From a checkpoint of a small autoregressive pixel model: 20-pixel images, 8300 steps.
Rows from block 5, named by matrix and row number. Rows with one number belong to one attention dimension. Each number is 500 + 25 x the weight over its row's rms, rounded and kept within 0 to 999. All counts start at 0. Numbers have three digits each. After the name is the row's rms in percent of the matrix's.
# v: attention query, key and value (stacked) (model.blocks.5.attn.qkv.weight, 768x256, the v third), inputs 172-255
# proj: attention output (model.blocks.5.attn.proj.weight, 256x256, transposed), outputs 172-255
v.5 131:505503485507504505479473497468468496479515511461480472519488608508473512486492519507471523470500525511516491495541444512484475472469492491466444498495502471485514490504505532530514516540533466469482506524508487538487519489504464510515505527519524513527
proj.5 135:479486499418482527483492486497474460520507543538474480494492467542546482507502499501523539508532511479482445488481490528498466539522487494504507497474447490469526523540507518520537521533514510510491461525518461480487487529528468468494497527464507522524
v.6 141:466458499494485496508551494490522451498548518461518493489483538505535490475482524490504474574441514525503513457447511503535496529522469502483513522478520512462483465481486478522472486495466486511479512559497491504478506489475507521524501502464499523480
proj.6 139:500508555502473490470502544500506518510477508455499516526514498487480495518514509460461472499539467503481480494473460486497497491518488538460467514506505498472471486489512508490461486504529451542496509462477446502519448508505459492524522444511507510487
v.7 122:497546486513469510509508491486460475468474524492467493519482498478515499501484518480500535473518478528512526481545526522481502521507497521518499472498505548483496499468471520498506519499519475519499501465502519468501477502473502499527477478485510537504
proj.7 139:507529450522517495484502564472491488504482469484498483510522512494517521539512527501516503491504513555491482480478505457489492484501513484512502480519531496494501497526480503515493483507500521510486509510491520507517532446516470516496526533530573488542
v.8 134:491498490499538455469510498499500498499501462456479528494529526511505486493489519516500507511489460440568538481505501509495493469505510508502500493473513505490508496532467495491506488525466485479515491512473478456544502475513529513490472522499514474511
proj.8 123:541506497515495523472448527488484485513484510504500500451483536518529508528505471468500489523545518480481479479490481474537510503505500512453506533518518503490468493520514483490522501486515491535483477496531487456519493483480466454498475490522506470494
v.9 130:494505474505451478525505511530516489469511518541468500472488459513522476460515519488494531505470446495537482476537473479482477492477490517539532509491494516509492549515464538531510527508495498502489531503507478486510475530480502546519500537481495515461
proj.9 137:468501475524500496524516555529479493484482477522495501496448516479496515542511524463521497481509498515510505529493546500504466508524507500515441507516516514518487530452559493524487505493492484509494534508506498556496516475475475535481508514506500544512
v.10 150:546513456537501479508502529523546475476495501510471484511457514478493506508478453519474504501479530488519512508516501477529541521514524517509478535488497462459506510455496473487472512496480483485520511492482496494511516479481473500526481503499498475505
proj.10 142:466534500525530501501494508490483464455484495496498499474514537513489499505478457499523535515519534463581469494486492532493495515449509550543475483477500496497507501449437518546465520500523467491482491507524552487529457503483523519515484480497500494493
v.11 135:491491551528511509461528516523461447462493502492532485486498514502506471467491490498515497472525504504479491492493512494509515468510559500486494520528464520533504526487506508501505551512507500500516485525499523478499560483545461440506529506515505472498
proj.11 140:541481516464496507496531495532519528466499538510522485493516528515500476543527492481481498479530562474493501519475509555513481519521516467492504502528461486477452478505541479491545517524528527508507503492504462491453488513560530499488527514482498549475
v.12 114:480471466485503462489513515533484514517522471502507497513503474482469523514495509531535523503504526464527541539535513507503525466571471522541463557485516496451472500482508517519469523511442564494473503485443518485500475506507527494490501503486468475510
proj.12 117:489547485542508482503496497508492502468535481503506483490482548471494462524501507503505502468538489500455486490527520465501485536499501507466488497478493499480545503501480527475454464533515477486549557503545459530483472496482463448467524475500469545491
v.13 127:518483497499497506476480486490497442484545501503538510492496475488532496492476490509534503476524490486494518481475478533473457498493523507527500554488458469508486540485499478505501472505500496554526537452499511497511555566473496524509508472504470452500
proj.13 123:523478497515491481465504541527506476523515502495499488478517489511457451522543499476489489520476517517497490475520477506492481503480497479486495449485462487516506476454490508477499501463507472511485496506515450527506453463528488531513500524521470455479
v.14 123:534480446507510503501532507515475475474513487519519496518499510476475519487530530518449540472509528537470543506456460502534518499416494516493515564491525501540485510513489473509469487514474506530510516509462518494518492481505515419509513489467471506493
proj.14 126:512491511466503464489520511529511481478541505516505493511509509483502516500496495493470523533523535445478503495503528492491523485499480503493513490498531541513512477418463515504509537508489487507493509501468502513498505501517523498488518506506464465478
v.15 114:508478487522509434455501511437484563500486441516456475501514506500500478514507545495541516457530511502531482481512527463454527474431477519485509469496512515476510482509465542513494524473489511516515506496513467528499499476529492463494490500500517482480
proj.15 125:498536516539506499516509504521524503455531488479510544507506489494503495483457502478490465489476477496503533521518522521506496473500479499540484503477498526488501490506518514520454475474494506487509533452475473453476476522516497523461503504530476534492
v.16 129:469491509474533526473490512518555504527491491518522512528493505498472473498510500480507462527489497508476520508458522494483494460527478500535537461537495491524446508516497479454543506498464460531500525541508501480528488507522522497485520504486478515476
proj.16 128:513489537507516497504491460477498523512495505477515513514495513479505503484531512502503504526498471478490516540478501507493485455522503509453478518508533495543468471513507484458522487532529507546476494469495499478509504484474515477552506467517479446436
v.17 126:544498559455482476486499542457458529511458504484499535465553504488499502502540484536508503468503473466481464492537509532485476502484512482500464478478458516505500526515514546479493506494518531488481478473521519514479501520537486512489501499531480517477
proj.17 141:465563511499511447472486489484484493486493528524490485456470489494545499517476502489506518488482533469493507498460522522510508514477489515517470534471497442512500540516492500496523495507502526477513522499491495468480517548509502569505451541500543539519
v.18 151:501506468520542489513536477552483500524480501462498522502529504526492499477511505496492449493481497515522481505509472509522522465504528493511469531479529509496467489473482485505461488478506536498476498521455497471535543478501492526495456478480481512539
proj.18 145:496502493484496480510484523481494528472474461490499461460481526472516484500454463516491543536498499471495520506521475485513526515505486503542486510503543514470493502494499500481522526476496512467480458517524526488473493512543465478505460456487509445497
v.19 122:484499506495510491496480492520456520556496483500483503491519483495459465511504528479500519476545467476508486516529492502466437444490504510528489510498527503531497476551475516516505486475536496521499510461502491475528459501524501482469475497501517494497
proj.19 127:514507537533498503521511490552460524497503508515451530472455495497497508536479498485451468501488466496427518530498511461516515448472503482491511493536542499561517512518487522490467513531508535493494487489524526520504535490518508508529490529498463486458
v.20 103:502495492535473528529500455533538521521523551452499500487446497517501519500536505523490491491514500499505459508476472477515523479522515479450529484519525464468518479498507492513469515485461506496516486493501469462504492529514492569504446483456560525509
proj.20 102:486502500484469535474478518542477488482521504495513491528470518498482530485493511500514493511473480530514484502502498505514503489512528494500529540516509514491496515515490464478470484498497516511418463553495510460510521455475483454517514537476496488474
v.21 124:494468545487483479487498508430477498503539476493492525445563533511499464493501534495491489534494517507499487480449500524487471466485510539479476481460499540468529491526499530541526483522488534482510456505536499516457501527515505515490520504522501485486
proj.21 133:506483500494448507464488496461475486539489538452515512485519538539489494543514503452488503490489542487493494493486504504517528526521503477540509491509481477518510515486506492455489515463498463511516479469525503474473434494553498509508542470482487536503
v.22 132:500472455524505521488498500512536489485556478468517498497449535500512466485483526483511523541484525529526520492503502518482485509488473512470482534486509482539506497482491492498488495483463494479496518569476472503492503492521508496526531506462482512525
proj.22 138:512478444530509503573495491528527481480502461454505524504511532502480489494514490455508505509514488512531489521501482499509494504490527505489516474489530540485464498475507529487475550448515506536484465497507499493509495458530488490497554487509457484446
v.23 121:529501557498476481538495520483485488490478504511498499496490507545506500510488506499486531521522544495508475466542518532489444531470478518470485511473513459462534461501507501545478484507498485500489500457542459492498470500507468526524475496484546537496
proj.23 132:475481487511515522504486526511501541517472473466522514531522448475504489515496562507499497507482532542493491532524467490503482526528502453532492436533454506503527541463497507472469496465498544496523522465509523549484498531508472496458526485479497508526
v.24 121:486481482486512523521480531513512509450448518493491481507524522502499495503509449502501496488484521534517505500514514469516532510500497558475484483538469477457501504491535470497475492514528474476498475475565496524498562493479464508522499493514510505508
proj.24 138:509476532498488546528511469486503477481532494500522510525462502522522531483522458551485468532544462558539492520465491492519515482467500507506469468542480481526489465552529488492528523474487533500488487472548511511509481504496514499496502573516494457470
v.25 115:509495442554517536490518488497506507451507519470492519511451515523507475476488524508479497521481525555517504528487496539534489519502502526489452513504577495465505487483480458535512492488509471518466499553506495504526516480495485505518479516460496535524
proj.25 116:467513470497516465487506520511484506493528479446512471558564496480515542457477514495469498487500443463486514503508475507501523444501462511434475527492511515505501512489471522525485458539482510538506503512456493484502532522520485525535504499471518476508
v.26 105:496523504506501489490520477519504492524502459533471503545507479518517519540537498514465493559506529485525520520480462511530475501506526501494531483464488522478527539506547499496506519545482455508475467519503460491510472504445512471528510493470478486481
proj.26 119:466506491515508501531524525504523520493489432499496515505496495473487553493512558539510495462509478521487518499536469495485469542518479494481519559424500504502504500518493494536518520504511500516497521481480508491516531503505523467460515510520539532551
v.27 110:537513450478501523548513520510492540474551453500511536471497499495501507502501496452468490543514435475514495483457482490510440497524446491519510504540454540506511473501486492482505480528460513544497467467500519497538481476499491516470520510505494478499
proj.27 126:528443490509488541494530483493475486545482488475502467462450515533486471486506483471461518466510503491543495533477532488472494490476495497554538466476511556519512509502520488493465549478486500473539454506519516539503491472529495469520530508503499515522
v.28 118:434513501491509551537509482513537510489461505487501527508551459535510488488490478516465495525512491491534485518458480491525464493498494486462520532482533505480505480553553463527512479516479529515494459491501497508477500524522521510474518461514509511464
proj.28 142:513489486511518467523516479472512532497460503507492466515531523498491531510505519488460539506509462484500508463471531530528501530539506498540544504527486481505510509506532527491550497493495472466504535482469524469502545504553498463506494475500478487531
v.29 119:466498495483545516470497493494498522519549486479487495519523515473489527478512495494444486463512517512512516495505486497455485511488466491489510513533511473492493481494491507514477464509505431446526518487463498463500527472505497531507503471496471532505
proj.29 122:463533501506511489507543513458465555509490467453439534468487496493516487486472528482467527506506487527475525497524477508523482470539498481473451463484517519481483470529505517486528548526521489504450505523454503508474486491525483458526504558485485518519
v.30 136:522511518518535483495493489547507510523521495491480524521522474503484489515515493486477501503514473462531482529563489535509497501504532478482475531525453511512502515489513533501472507471507513466504473449479481471506500472507481482464465511491507502525
proj.30 130:526497442539477505474472526500515518479481535550534465474457495484537477507514491520520510454483452522486509473521527456491498512499517496525504547490513474525513506505515482500461473483464518484488525502494463536503503489489445445505468502522482526480
v.31 113:536533492487509460521496493530414494495488481494511456497490507460508528519498496496500472485480476467513520473542494491502509448493518503473478518461501513557521473489491481516449479486529506468520528492447488477509479470494472501509434498488517522519
proj.31 135:515496506486451445504468501507507499471506559503544476533477486503510500461480487525481491523496441485479514486489482459492510485490479549514462488565498438510502524465476510511491496444490490504510490511437470548499553535506459482516448561499520501484
v.32 091:500489497481442500491529533511534517556498492478506517519506517483509500515499477515500504507511503510524465504472539512478542482527542484465522504504505521462483507479498502518518497458475481506511497522522536453548513514485498512485498519466503520463
proj.32 088:524522499478566498519520509514494501497502476490474487501532442527475531479542487470506495504496564465490511445516475490509523491506486550525478531515508506511488546501493479520473509517507467512555469501461490525523510478466482463489504482511502494491
v.33 086:525533494483541491504467464505483482473476523475501445535479522525519456523479508487490496481479462455521496532551487488494522503490460510502495504470454510462471541473514476478500508506507491515527505477510536485516507470504526462516527510501517528486
proj.33 090:474484518463510516503492462515485468499562527466491542528521491465575510453495504495503468495455514547529530508474491524465484477472488476481532526512509502479512472502496501529482487473507454449482540513484465514454442452543527546500513491504528521488
v.34 086:481517480421483447501474500526489518526503501481517521528509536485500528530470454472540516472447525535497497497444528457506516505511485505492528526477469456474488501487471495495487515468522501478498506475500481465483494497493506529492527518513476486475
proj.34 084:470472440513504503513501529504522541489490487540503489502495469505499477495497544503545513458526450465501492520543516495515481497460479487515495486482566489537501521509508499513492489486501489538496512518518519459496507507513543468567570465480490546500
v.35 093:503494518482474458483523520464528534467483461493475525501459497527514458481470458495492495519477490495537483519513483517473476511504499522480510519487515534537498496500481536478492536503475516502464534509521495450477503489481488502515513476478515518449
proj.35 097:496460515514470487486484509499501524554476475522544489460494501520465533527505495499532509505517501480525521485606447497503522528482491497529472521511461497512501505487548481519477491501503486509477499506518512500469477456516502512489483510501477451528
v.36 093:523462447506531511467481462493534493492496506565482486538505454513493488543473527480529528520487535551489553488458526496527537474479499485507506536509509524513504501504508461444513514516503492500491517511489515472512495567498523471466482502501506524522
proj.36 095:471529484482462483512480475501504482447507466495560522497482495477513507504517465488563485503497488501511480488486552516495487471531491476490520478478542480504515488568486498485497465514513512507482452462544473500467538497479507499511480473497550508514
v.37 102:522485497514522518486514549493509512515521515495476516498504486503493451468517518506525465528535519518492465514499478510493493544496493505478497485510496499515499484501502481482465498505494490498454525555517523487522542532492476502520522501487459476509
proj.37 087:500468533515513518543485463510527534504505511551506514502527579534505509473483486511451493504471504507530506497497456512511514504513518502534522516510465514455491518462497481500493527483510453500488533502510494522445485521508502477457480494517512499562
v.38 092:516508511517517487503524481521491514468474473495484467495475492513451450535528497485480503519446507486499511467552501536514482490503493471469520461461476510521493481511472559480523506498497510544487506511524453505543461510534523474506482480519529505517
proj.38 096:520531458544481507485494467523471468478507490545483508449501511450515529499469520494495460500516454502523504531494490476519522499525486499468537484529526510491486450536490499492517485538487524493489494542515517547499491495429481527467462510485448538490
v.39 101:469474507473504489499484502507500497524470509470516518502515527514500533487506509492466474515528508491443486527533465464515526476494516521512491528527492514506478493494530514486517497514507460473494473550497487470431473534539530528488507458513501538506
proj.39 103:467506524456506497507536500558507475491512513489491482513493475492476467508536491503516492513513458528508502495507568509500506493518491507508515501545490467530523494481514503501489480520532473505488472527516481476551521516476490496513469451471429420462
v.40 104:501524470506517474494471484455495510507501460494500518484518489499529522500480453498515507495498498499525549566498551526479457518486488497485515475523530470508511494504531491504472500521486488498500441454475507512480516454512506507527534484513456522477
proj.40 095:492456461457474470486501484504481501423476505525540527470515505510487478482504494535517515506484535514548449530522577487488515495504504512505491512484497508541464491458512463535503509503443476493474473513535497488514531504489525480533472499510532496524
v.41 091:537449491501509462473494477512529501520516479485534458477490459495531527516466480498478512478499526484484505486493477476503519489492503464569463541538500448532513468486490482503471498513495501449506541484541494544539511470488514494496467544520509456516
proj.41 092:512522494495493481546511537501475490544504514532479503464472521476544517502502518529507537479489490527506502531496480506521482533478507492470498543481525522523462500512460476470481485487502496507460550546455499538518509557534503495530522513505530609480
v.42 100:454495540491462514487538507526471522439532482494470483456511497470490524506479526510505493487539536495498504480513491526521476476502468525515479458528533536465464558492507508541491498509486509497498537497531518536484531536550478476497488498504493505544
proj.42 098:532484500519552495511469540488511489507494518495527521512481509530511485498502477509488494489554502478494506558506524460458507481493496494465504525503511477474503520462464502490498458474528524471494508471486464492540500500527504476477516524504487492439
v.43 095:508474479521539531494508497457522528445464515506482495481482467533471508498519494501473548485543516508575539517500502510494505514485456533493524463514505457466539486511479509523478510510526551482544505511490505472544554513464498465508509510510524520497
proj.43 094:531445490504514515500523494537499503502477491482500510467509500499546482487474483474490497460528460490495515508500448532488515504484524504477480521519498462512521524522519493471522465511524479520449519473489478520553476552461482500484484504495487532513
v.44 081:515511507521511483518477487506466538495514511534492505472519469438502539515511489521509480535499506471506534526519514500512498463482461476495517483450466550455535533520466511529475523484486537471513486528490520505504465511491545502481496552482491468518
proj.44 097:520508454473506491475523505513492510503484538544491536535480483506510484507462489472482476466461558512505503511503460455520503507559473550497480482460520506506476507504511469489484513464466535515469539496518512528486498524493484496489532497472507521511
v.45 094:463527512496521529446516455498506515467475510533466474514517508488458506536471475469476550496520499506506488477471485471500519495489477521516534531491516496463524485488499489473440499482482448529514550460542554478547531544489512497458495500489512478539
proj.45 086:485513520583534482504468521474512483563501485468483508445462501504498489504510534501518487518498517463472474474509479475479529475492497492506522527414511436490496510523485529477499485504500506516465472480491503455509495482523524500530521558540517471502
v.46 088:507525520520538503485535523505497500492496545494502495502450475499527491483476498500495493559489504486498541535480512514503553540477503489451523522445558476499534509489504530524514503469504525477498503561504505473501485483472481478545467513462486496536
proj.46 090:512481539533480503469502486497516496544465478507529507517489519521476507508475517485547483514495517501476494496512499511526509503516503537496514472471496510478479526446513486522495491492461493482497465474491552495529492424494509521522498476493502504479
v.47 088:544481512461488500531507510479477511525459507445474507471509532502543481481529491490547500487504473471497510473505461508511506534497491499497488483481492494464503504511547487490532499508495547480488503494512509496513486489520491568459527535500437500513
proj.47 096:439481451516513486498495535479454449518475481551510499479461531516503508502522513546464537504500494463476471495478508519519501524565503492457484443494508505547499499466472487480495528489508473526494481527476523506492428546481524505491479495519487459456
v.48 088:542506490534468459529529508480515463545500513503466528483469476530484520517494535507514547516460497479490508526498499516493527523486481493449501523437484512462502519471491517506538504470490495520511491464537512521483437444538529524516446450530503520531
proj.48 099:509488539464518469492526478504487519480511505543507489498482498475497488503464499505501487451494575506551466495537497499517538507540472504492482480446506515507482508464478469466476471499527526502522460538474504514487504525503527506479504529484537510545
v.49 089:553519535502471460481437510484508455482475479490478474481462493486530499509506509520471472508511501489488506541507540513533502437504538504430501553465461504483494507495544478545479525502493523506481517550491501527494510464511523508499506508496521506505
proj.49 097:482481471488487586483505497493518508535488513511456505488500520528533516494472542448482531497484520483509470538453483506494545527475486497509518447520538497510484486481546500507482470483502532501477531542496502552471483536473503483467464521512484539503
v.50 085:512536516518498476500465495463503501449497487472522481459492519451502469502502453465476497455490520507506545514479466510480463478490470511491523500469494486511511460460492471501502504493556525523565491467509467507513487499493480520513550478504511516471
proj.50 089:480501482506471496473494490496514509522518479431486494516497429564563522486528467523522490484495498482527461487555504488523466479467504510532507553467516490482494550515513505531512503527547470506531515510508498526501529506527463492531495516482552532477
v.51 092:460511486524520509489515482491521449549509468525486462514482498518525473501489511484476494523533474461481514488522476475471538485484524516518522524497459532511516492515504535494536469509551451538489506512476526501484536487519481532505499517490538482535
proj.51 082:465495489513484484504536492539489499478526476474496510544481469531526563513524497486517491516507478528472532510498515477490516520480506531475520526484521517504492499494506531476531488501523490549496463479477510518545531489490510493501500499483495489460
v.52 085:466481485475479533524465475519465505464498495505474516489516546509517483482507507499499473512467471501465474483511513475464491507533443496532496511529513454561473492464518508504477496536465518536513542484512516480493506507508500488497504477497525470516
proj.52 100:499507437551478523467489516500479494509508493480485447495464445523495512529482529476504486515496547466492475544542481502510483482508484493483446483470488484456518470501514485478479492501520504515531504460504528509515514521501501515464519529513454447491
v.53 083:494517514449514466486504525479474474498480502462510512494459520511529519496503523522520495496513506464478528482478517508487490494532472495585489496529509472494492514458479477500492484490505466474493540501517563459516479446515509517524533476466494532498
proj.53 096:509528531513507543547467511459524503497519477511479474469521519453488506520487495493501512528508464488516509582476470485461485517511470482493518466504502477492481497489475528497524498496484528500440494487515508522524499494488485504497490492516465496498
v.54 099:465496510508488497481491515455471496507511493516495534503510506508479495499511495518489506504494537521502549502530524537494501526513478547480473505459491453462510511507470501475460487491530519477546485506485482511513487495490480410528561530498509512463
proj.54 092:490487511544494480469526506496505512493482474522523492504522537539472496499493500497480489448491475436505515485493473503506489448461498481512446499515525520524513466510505498491537522539504471500482567472507451486424451491516522504494493494528471490484
v.55 090:523487516520515538489544504471529503552549521482474488470477480478497490498508466474527508536506533484493474519513448473538508509477501490531514484486524509479481525466543497550501479469517503522478517500475532477506527536509473508491459485472488451481
proj.55 097:464515520497468502485459478450492488435498482496505510504522528486489465486480487528478510505496516512508516517508524492532479477555491486493459487496484488505537493485504470481495528484482527513529538479513526475519501561498500499516481496523450496531
v.56 097:482500523504513494506468512533577482510471489480503478515528518495458507513511486485505520489496540473500534479514490505503518508496471516510492517519455509515521520517538516488512510464489513473525477489562513509507486474498475427446463507496472491507
proj.56 091:484504454531529518482524505470531543498486517540522504492496488483535505485521485492525481510542484491522474521493482483531495496473532516508478503465479489529491455507481462500516467517487526489455509522491530497494533503507505473502542511484543463484
v.57 091:542557514479521477506496529484470541529498517488471483493481534457493531482492556484524571472499490477493524500457486484504502485473499477497518481487493490479502469501442478484514550492538481459500493476510511495526472507514488535485451507528480470462
proj.57 093:514487489509503455506497488477477528565536454515487502471528481492510484521507526519527512491513492519447499461520509494483514508462475513499482504538585496544503505511549508490486491492471478530514478498508529491522492438495504541513452484500477489520
v.58 079:554508510533511473510518470473502485458521478471552497506525519500518456511496541482483520496478508529510517514534493514459506515480512493480470478472462487484498478530490486497480488517524547512483487488491447507480514537502499485511553514499519486492
proj.58 091:472481496458488477505499531479532474486482473436483501530490492491462514500489483485475472483522527534493497513495520483489493531474475486501450509455496477477513474447545503494480485483528519491531483465439516482523518533505521454478500462524489476488
v.59 092:535558447530467520528540497539504486519512523498524495499486485514480511461491469501530529501484459517492490476540458461499493564462461547488511532510511463474496513489459430518496471520492495485522521480501509486511515512510518524533519520543461514516
proj.59 090:505508424504502502495477512485502497481543493486507516540525483468522552470526501502466526490505565475525516533487510511501458493509516479484509465537488472455493525516477520480525471511509485487514515464517499526441460490479511532554522481475573508486
v.60 088:491525403478533455541504543489483454525498495469491499464494548510519503490537527528472505478515521534514542461516458525506512510459492530455475525486505492473510513522493457511481511516494449484518473538517462534491475473472497491545506485509522501506
proj.60 092:484494442461483493502503517471479493519497492477516497515510468514526521485493448504489527548486506539483476487500562473492492512480520516509506508455515506492481548502503527528532502531550514502466478458508497467532546493502482457535526493488504491520
v.61 091:482509571476461512489487489497447512511515513501480487520505522485514530454501523480497522530523518522542503527541470506461501526510547482480539512457502514429501490493521470510495482520515542535499481499502560525479516553481524486461516500451526526470
proj.61 084:468465464409510463488511531502542465512465496526541496487508502544504464520484474474519468512526479447520477517525528495512532518536506514535520507511518508478490487487506523485445491528533522538474451505482533504475521508520508449512527500519472423512
v.62 090:476526457523502471485508514516526529493574504501515504482518480476477492498487489487475465478529540509492492539477467488471509486477510538505502480534499515463479534511508442503501519531517509470522504489502453460487488472505492493520496496540528507489
proj.62 088:488477514534463512473505509506508521475461483457478522503533508538487484445520555477519530499453480516469481472530514475465520463526518459523502476501532481526480482526520489495487486503501489477471498508570504521512501518502511480554495491484477513515
v.63 081:529551466463494484447512520484478496417489549463540513510543491510513488495509557471530537442483493475539581481521480502502503515489488481472471486494474521525503490502497501505453532498483506498520503487496496480457464466460504468512511490484463474509
proj.63 090:512503496488495493542517462483514463520524472501510466499515504475521498522470457511459473509506460507504559477443475555495492485466518514504527505506511478475483518501500481506495501515502421522515484504526545477485484495524478566508521475488465513497
v.64 109:503484498490519451525529516487494508495511485472516512485476531507507530472509522505471461504536500508480511461475457514537464507487516516496425543541487510527513508484542499542478518499506470484514480525493504503485508476561450499510562483488499530486
proj.64 098:520480536449529467492487501504505443495509523548500537489501457491499526455464511466447517466453482497509484502500524487518529488527495508490520545473484502496473486488473496484567459497498436495583523490466471521512502529491509491500504485533537503508
v.65 078:540482488506497492480521500498521525510467512514470522454450477523444480457503483487474488522523513490511498509513536453525563507495440528526537505476544516518528477534509533541447475512493514506486534512442506523496483525527511504486478531469453502508
proj.65 087:495524548466475516511572457527486469476512501486466473498438508470519495503499485528483503468511515474520502479472520521517458478509516513495455478510535516527491464461477504527519526468482516527544487452516464522503502513453474507493488512516478516516
v.66 105:519515482456513488509470480481507518488488495536496522419486511486469483462509481500507464482498496485514483478528489475460467500477484489531524501501501495497493475529513489511475470556454456514523498494540476507528534489497505523502544524499484488495
proj.66 083:507499496494521518471502568515475477499486575524520554509501460501525459525475512486526517470551470564497488528470504544499477473457475495449482483466515524533527480492489473523516516524464482526517486475480498500471487503483489491499478515508504505514
v.67 111:487538437536488520476520482510490539502505541527493502481478520432475480492525501494497519491489457542529481502489495514504545494473507513502514482505522476537474521487463500500521513496502496517527507522469517492557514464551516511504437502493501474515
proj.67 097:488511505473511458516423511508510516461541484529524478538512518499439538464506514482481494513482534477518475498505520508508472483526505494490467479481513507508510536478510525475471514516472463497509503509494512467493497488468510477459516557494473521519
v.68 119:497491514470478490492474510526543498471513511493504495523466495513544495470457442488534495485571516461532498552498454516513487526517540495442528494554479475475493480500487476473531482506525452507503495517521529470442526479484456500534465495474519508488
proj.68 093:462473500503524461483541501517472467459468514489504474526531490489478547521523519485499465480486485521467522500474494498488516501456506513488499513490507518517505520546462439464499467516488482496450507514483486514558492509539501513526447482508513444530
v.69 091:507518554471495498526535525456514468478484498484503510476488544505484489509499519460505490535493490519458485480452461482551492516516467565464548450474456515509517473523485513449486513495503515497458487495446512529514467515482533468492505480487510485518
proj.69 091:511502505495491518477471503476510520513498491500503516499453540531461492532524500496535497519492508525531465501492522513523496506506502459505473465479536498508467457445531503484521499521550476509510464496524502513463466499489498515488482561525498524487
v.70 103:494499483517501522474503512500472517538524530481478484490458519474565506513485504546510486477453479533497488487501498504521534536474481468489540539479473492482484525497510491497531525490480521484488512485514517510482487456538489506483517483467508485440
proj.70 085:516492471458533505520482502499546519500507484501502524486518438506478521475488477481502537529475497470500522500501475507477492523509521485501510533470531543527524545513475534455520508517511528478518481473476493473509487446488472537512517461508502515498
v.71 108:528530535473476489541518527476510508521471488514436508465512455483508502485524476514486467505477476505521467497501506467523519525541538495524541477488486480521504501504479511511451501455449532520448486476536524513520507496476521533487488489515480523458
proj.71 102:523546459520515499504497500533476522507511540508486478483489508477540509473517497547500512508523486467488515539494492466462455501483488527500513460527521519516491483459545542484535498494499490523497520506500509506520466493513530504503482516458509491499
v.72 090:545494498520518546471477489488479493468505496469492485506513491504502501475529520518542487499537473449505481516505467469472498458501522508537456514518527449534485469534500510521549460519458535461507510543527565503483534527505497508510501556515499511509
proj.72 082:453488458507490540486496471451524434493472522536501477474522478540493525474462464466494523510543520514495512484523506507532490492493529497512520483465517555498488537468458485482512451528441467557491489501540536485528498529492507451498521514503460459515
v.73 115:508473512498508515487464479432471465511516492476480460544504540531533486480448523541491510510485510517488508487491490503486466495504473504489489495493533498513538506511479486527525473510500503537498512526475516514498491507515493466516521513506477519517
proj.73 113:490487517548495486484491511513510488477481450458504524457514514508497471526507494470503506478515488494478540524530505513519544528518517513506456480462498495501503539534531515474477505496490525454494481507513480500500478528486492474520504507514479530442
v.74 103:507497456456505474476492494490529465504480464510505490532470515485506503483476539481466470490499497544515481497473428501535516510447517491498514536469468472485507507507519492516519500523479451505469525504506506525455533501539489511502482510503493502523
proj.74 092:491454517517502495506575518506486487484474471527515484500492494494475501470520484517493483468448492506513507524507499514504539477498493506592474467514479461477489522516537479445507491454487508494561489471509525513506478493460498472515463476514504508519
v.75 100:501469499509491497468505500485487435495508502525478464499490467466475525514556499502466479478487497508468506485525525512501501481510531479490484528514472473501486523508503493523492461511468507473477481488498520553424535496514524512468495527503489529501
proj.75 087:487524501527479486503504484525548478520490510491468475473478528534519507505461496530522505471515517529473524533477509503528462526477507557514461453496511504544514478503493508473500522536526465497541515462512469517534535496482498523558538468504482505468
v.76 109:515448557493540512499513452506493518513536482517518531518541480539492500503502522512532518524483475502482484479495472501531480495491501479477409531478514515523501502492537489511505481493505504502501493504496516477501480522442505516524502508522498477530
proj.76 101:525522479451433479497494479488508499537453541504541482502472471495538475503498508487499492487465478497484490473510508498536530494492515495546553491505457479521525514484515482514546504492546462503517506529523499478527506530507517532481505475522489496508
v.77 101:485519532501505540497466528510515514489478486495513494556491486510454490526516506530530486489548497495521494515498495498501521469492492488485453521495430513491527472522485516506506498507489504459484454488503488434461515495482462468495514477481483498504
proj.77 093:489526470511477556471460516554512544495508477493515509481505513527497513495479503499480503527507486517470507550506473477486535494516471479491535526562504517507483528529507501491556491479510502496516497518477470511513531517465533520493551451517499477465
v.78 105:504461537538471446534488492497526469513469515453475514510545537521500458476510482509506497489536476464482482546486424508508491484488497524527467505501493475511492507533518457520511500502493534512448491500453492534479513466498502483481463535482510481512
proj.78 085:469504488503488487502536453461469453525491539525474459474446502500514489503510480490503445504505494493494515472507504481511489526511532488491509457456527531476504446477510499449499488485494512488519499483519510496502461481471485517506504494488504510514
v.79 112:492513511522516520492508552487516522507478500518514524507463493507478506508489497535483456483486510500494447509517476512498501482514490499467480527479520496489512542540525551520481487502486571475455492497473476478511507484477509488515538518470464486468
proj.79 097:476509473503495475525508499508515494487493540550468459464515490499497470540462445528508508507493528503489523508519518436469496527520513496503486521548527497501472439492503497461536501536531476482498477497489469505510537464542502466493487470518499500495
v.80 094:494485526492511506515516510522498542565496526508524502514463487517497539531472506512500501514520481465487490489526519481475546493485520478514526420501490559523481488498535512491525483504495527508447494462480489454509461485492527509489460525480547520505
proj.80 093:492468535491502528533487482492493489482513498508486459510466465488535509477497501515498471498508427475515528480456472512475476511476513483530521518492541500492515518505463520505505526482461508497478503483530516485503579507519514480524510565522482453482
v.81 103:500502510511491465531514504482502561522477500517500526480480449496490530552512448492499528496510516452523495485480471498536501524510496506475536493459489518544485499525495487464487538511502510501510457530499495545484443481514530497517531463528527508499
proj.81 095:541547513490507538549460497529513483509506524502499495487526483490518468514478508522524549515519535495513515509512508488499491497532472495471503488543549523482520480453514490501496478469492489504468487528494482495506505454488520509498517564501500528488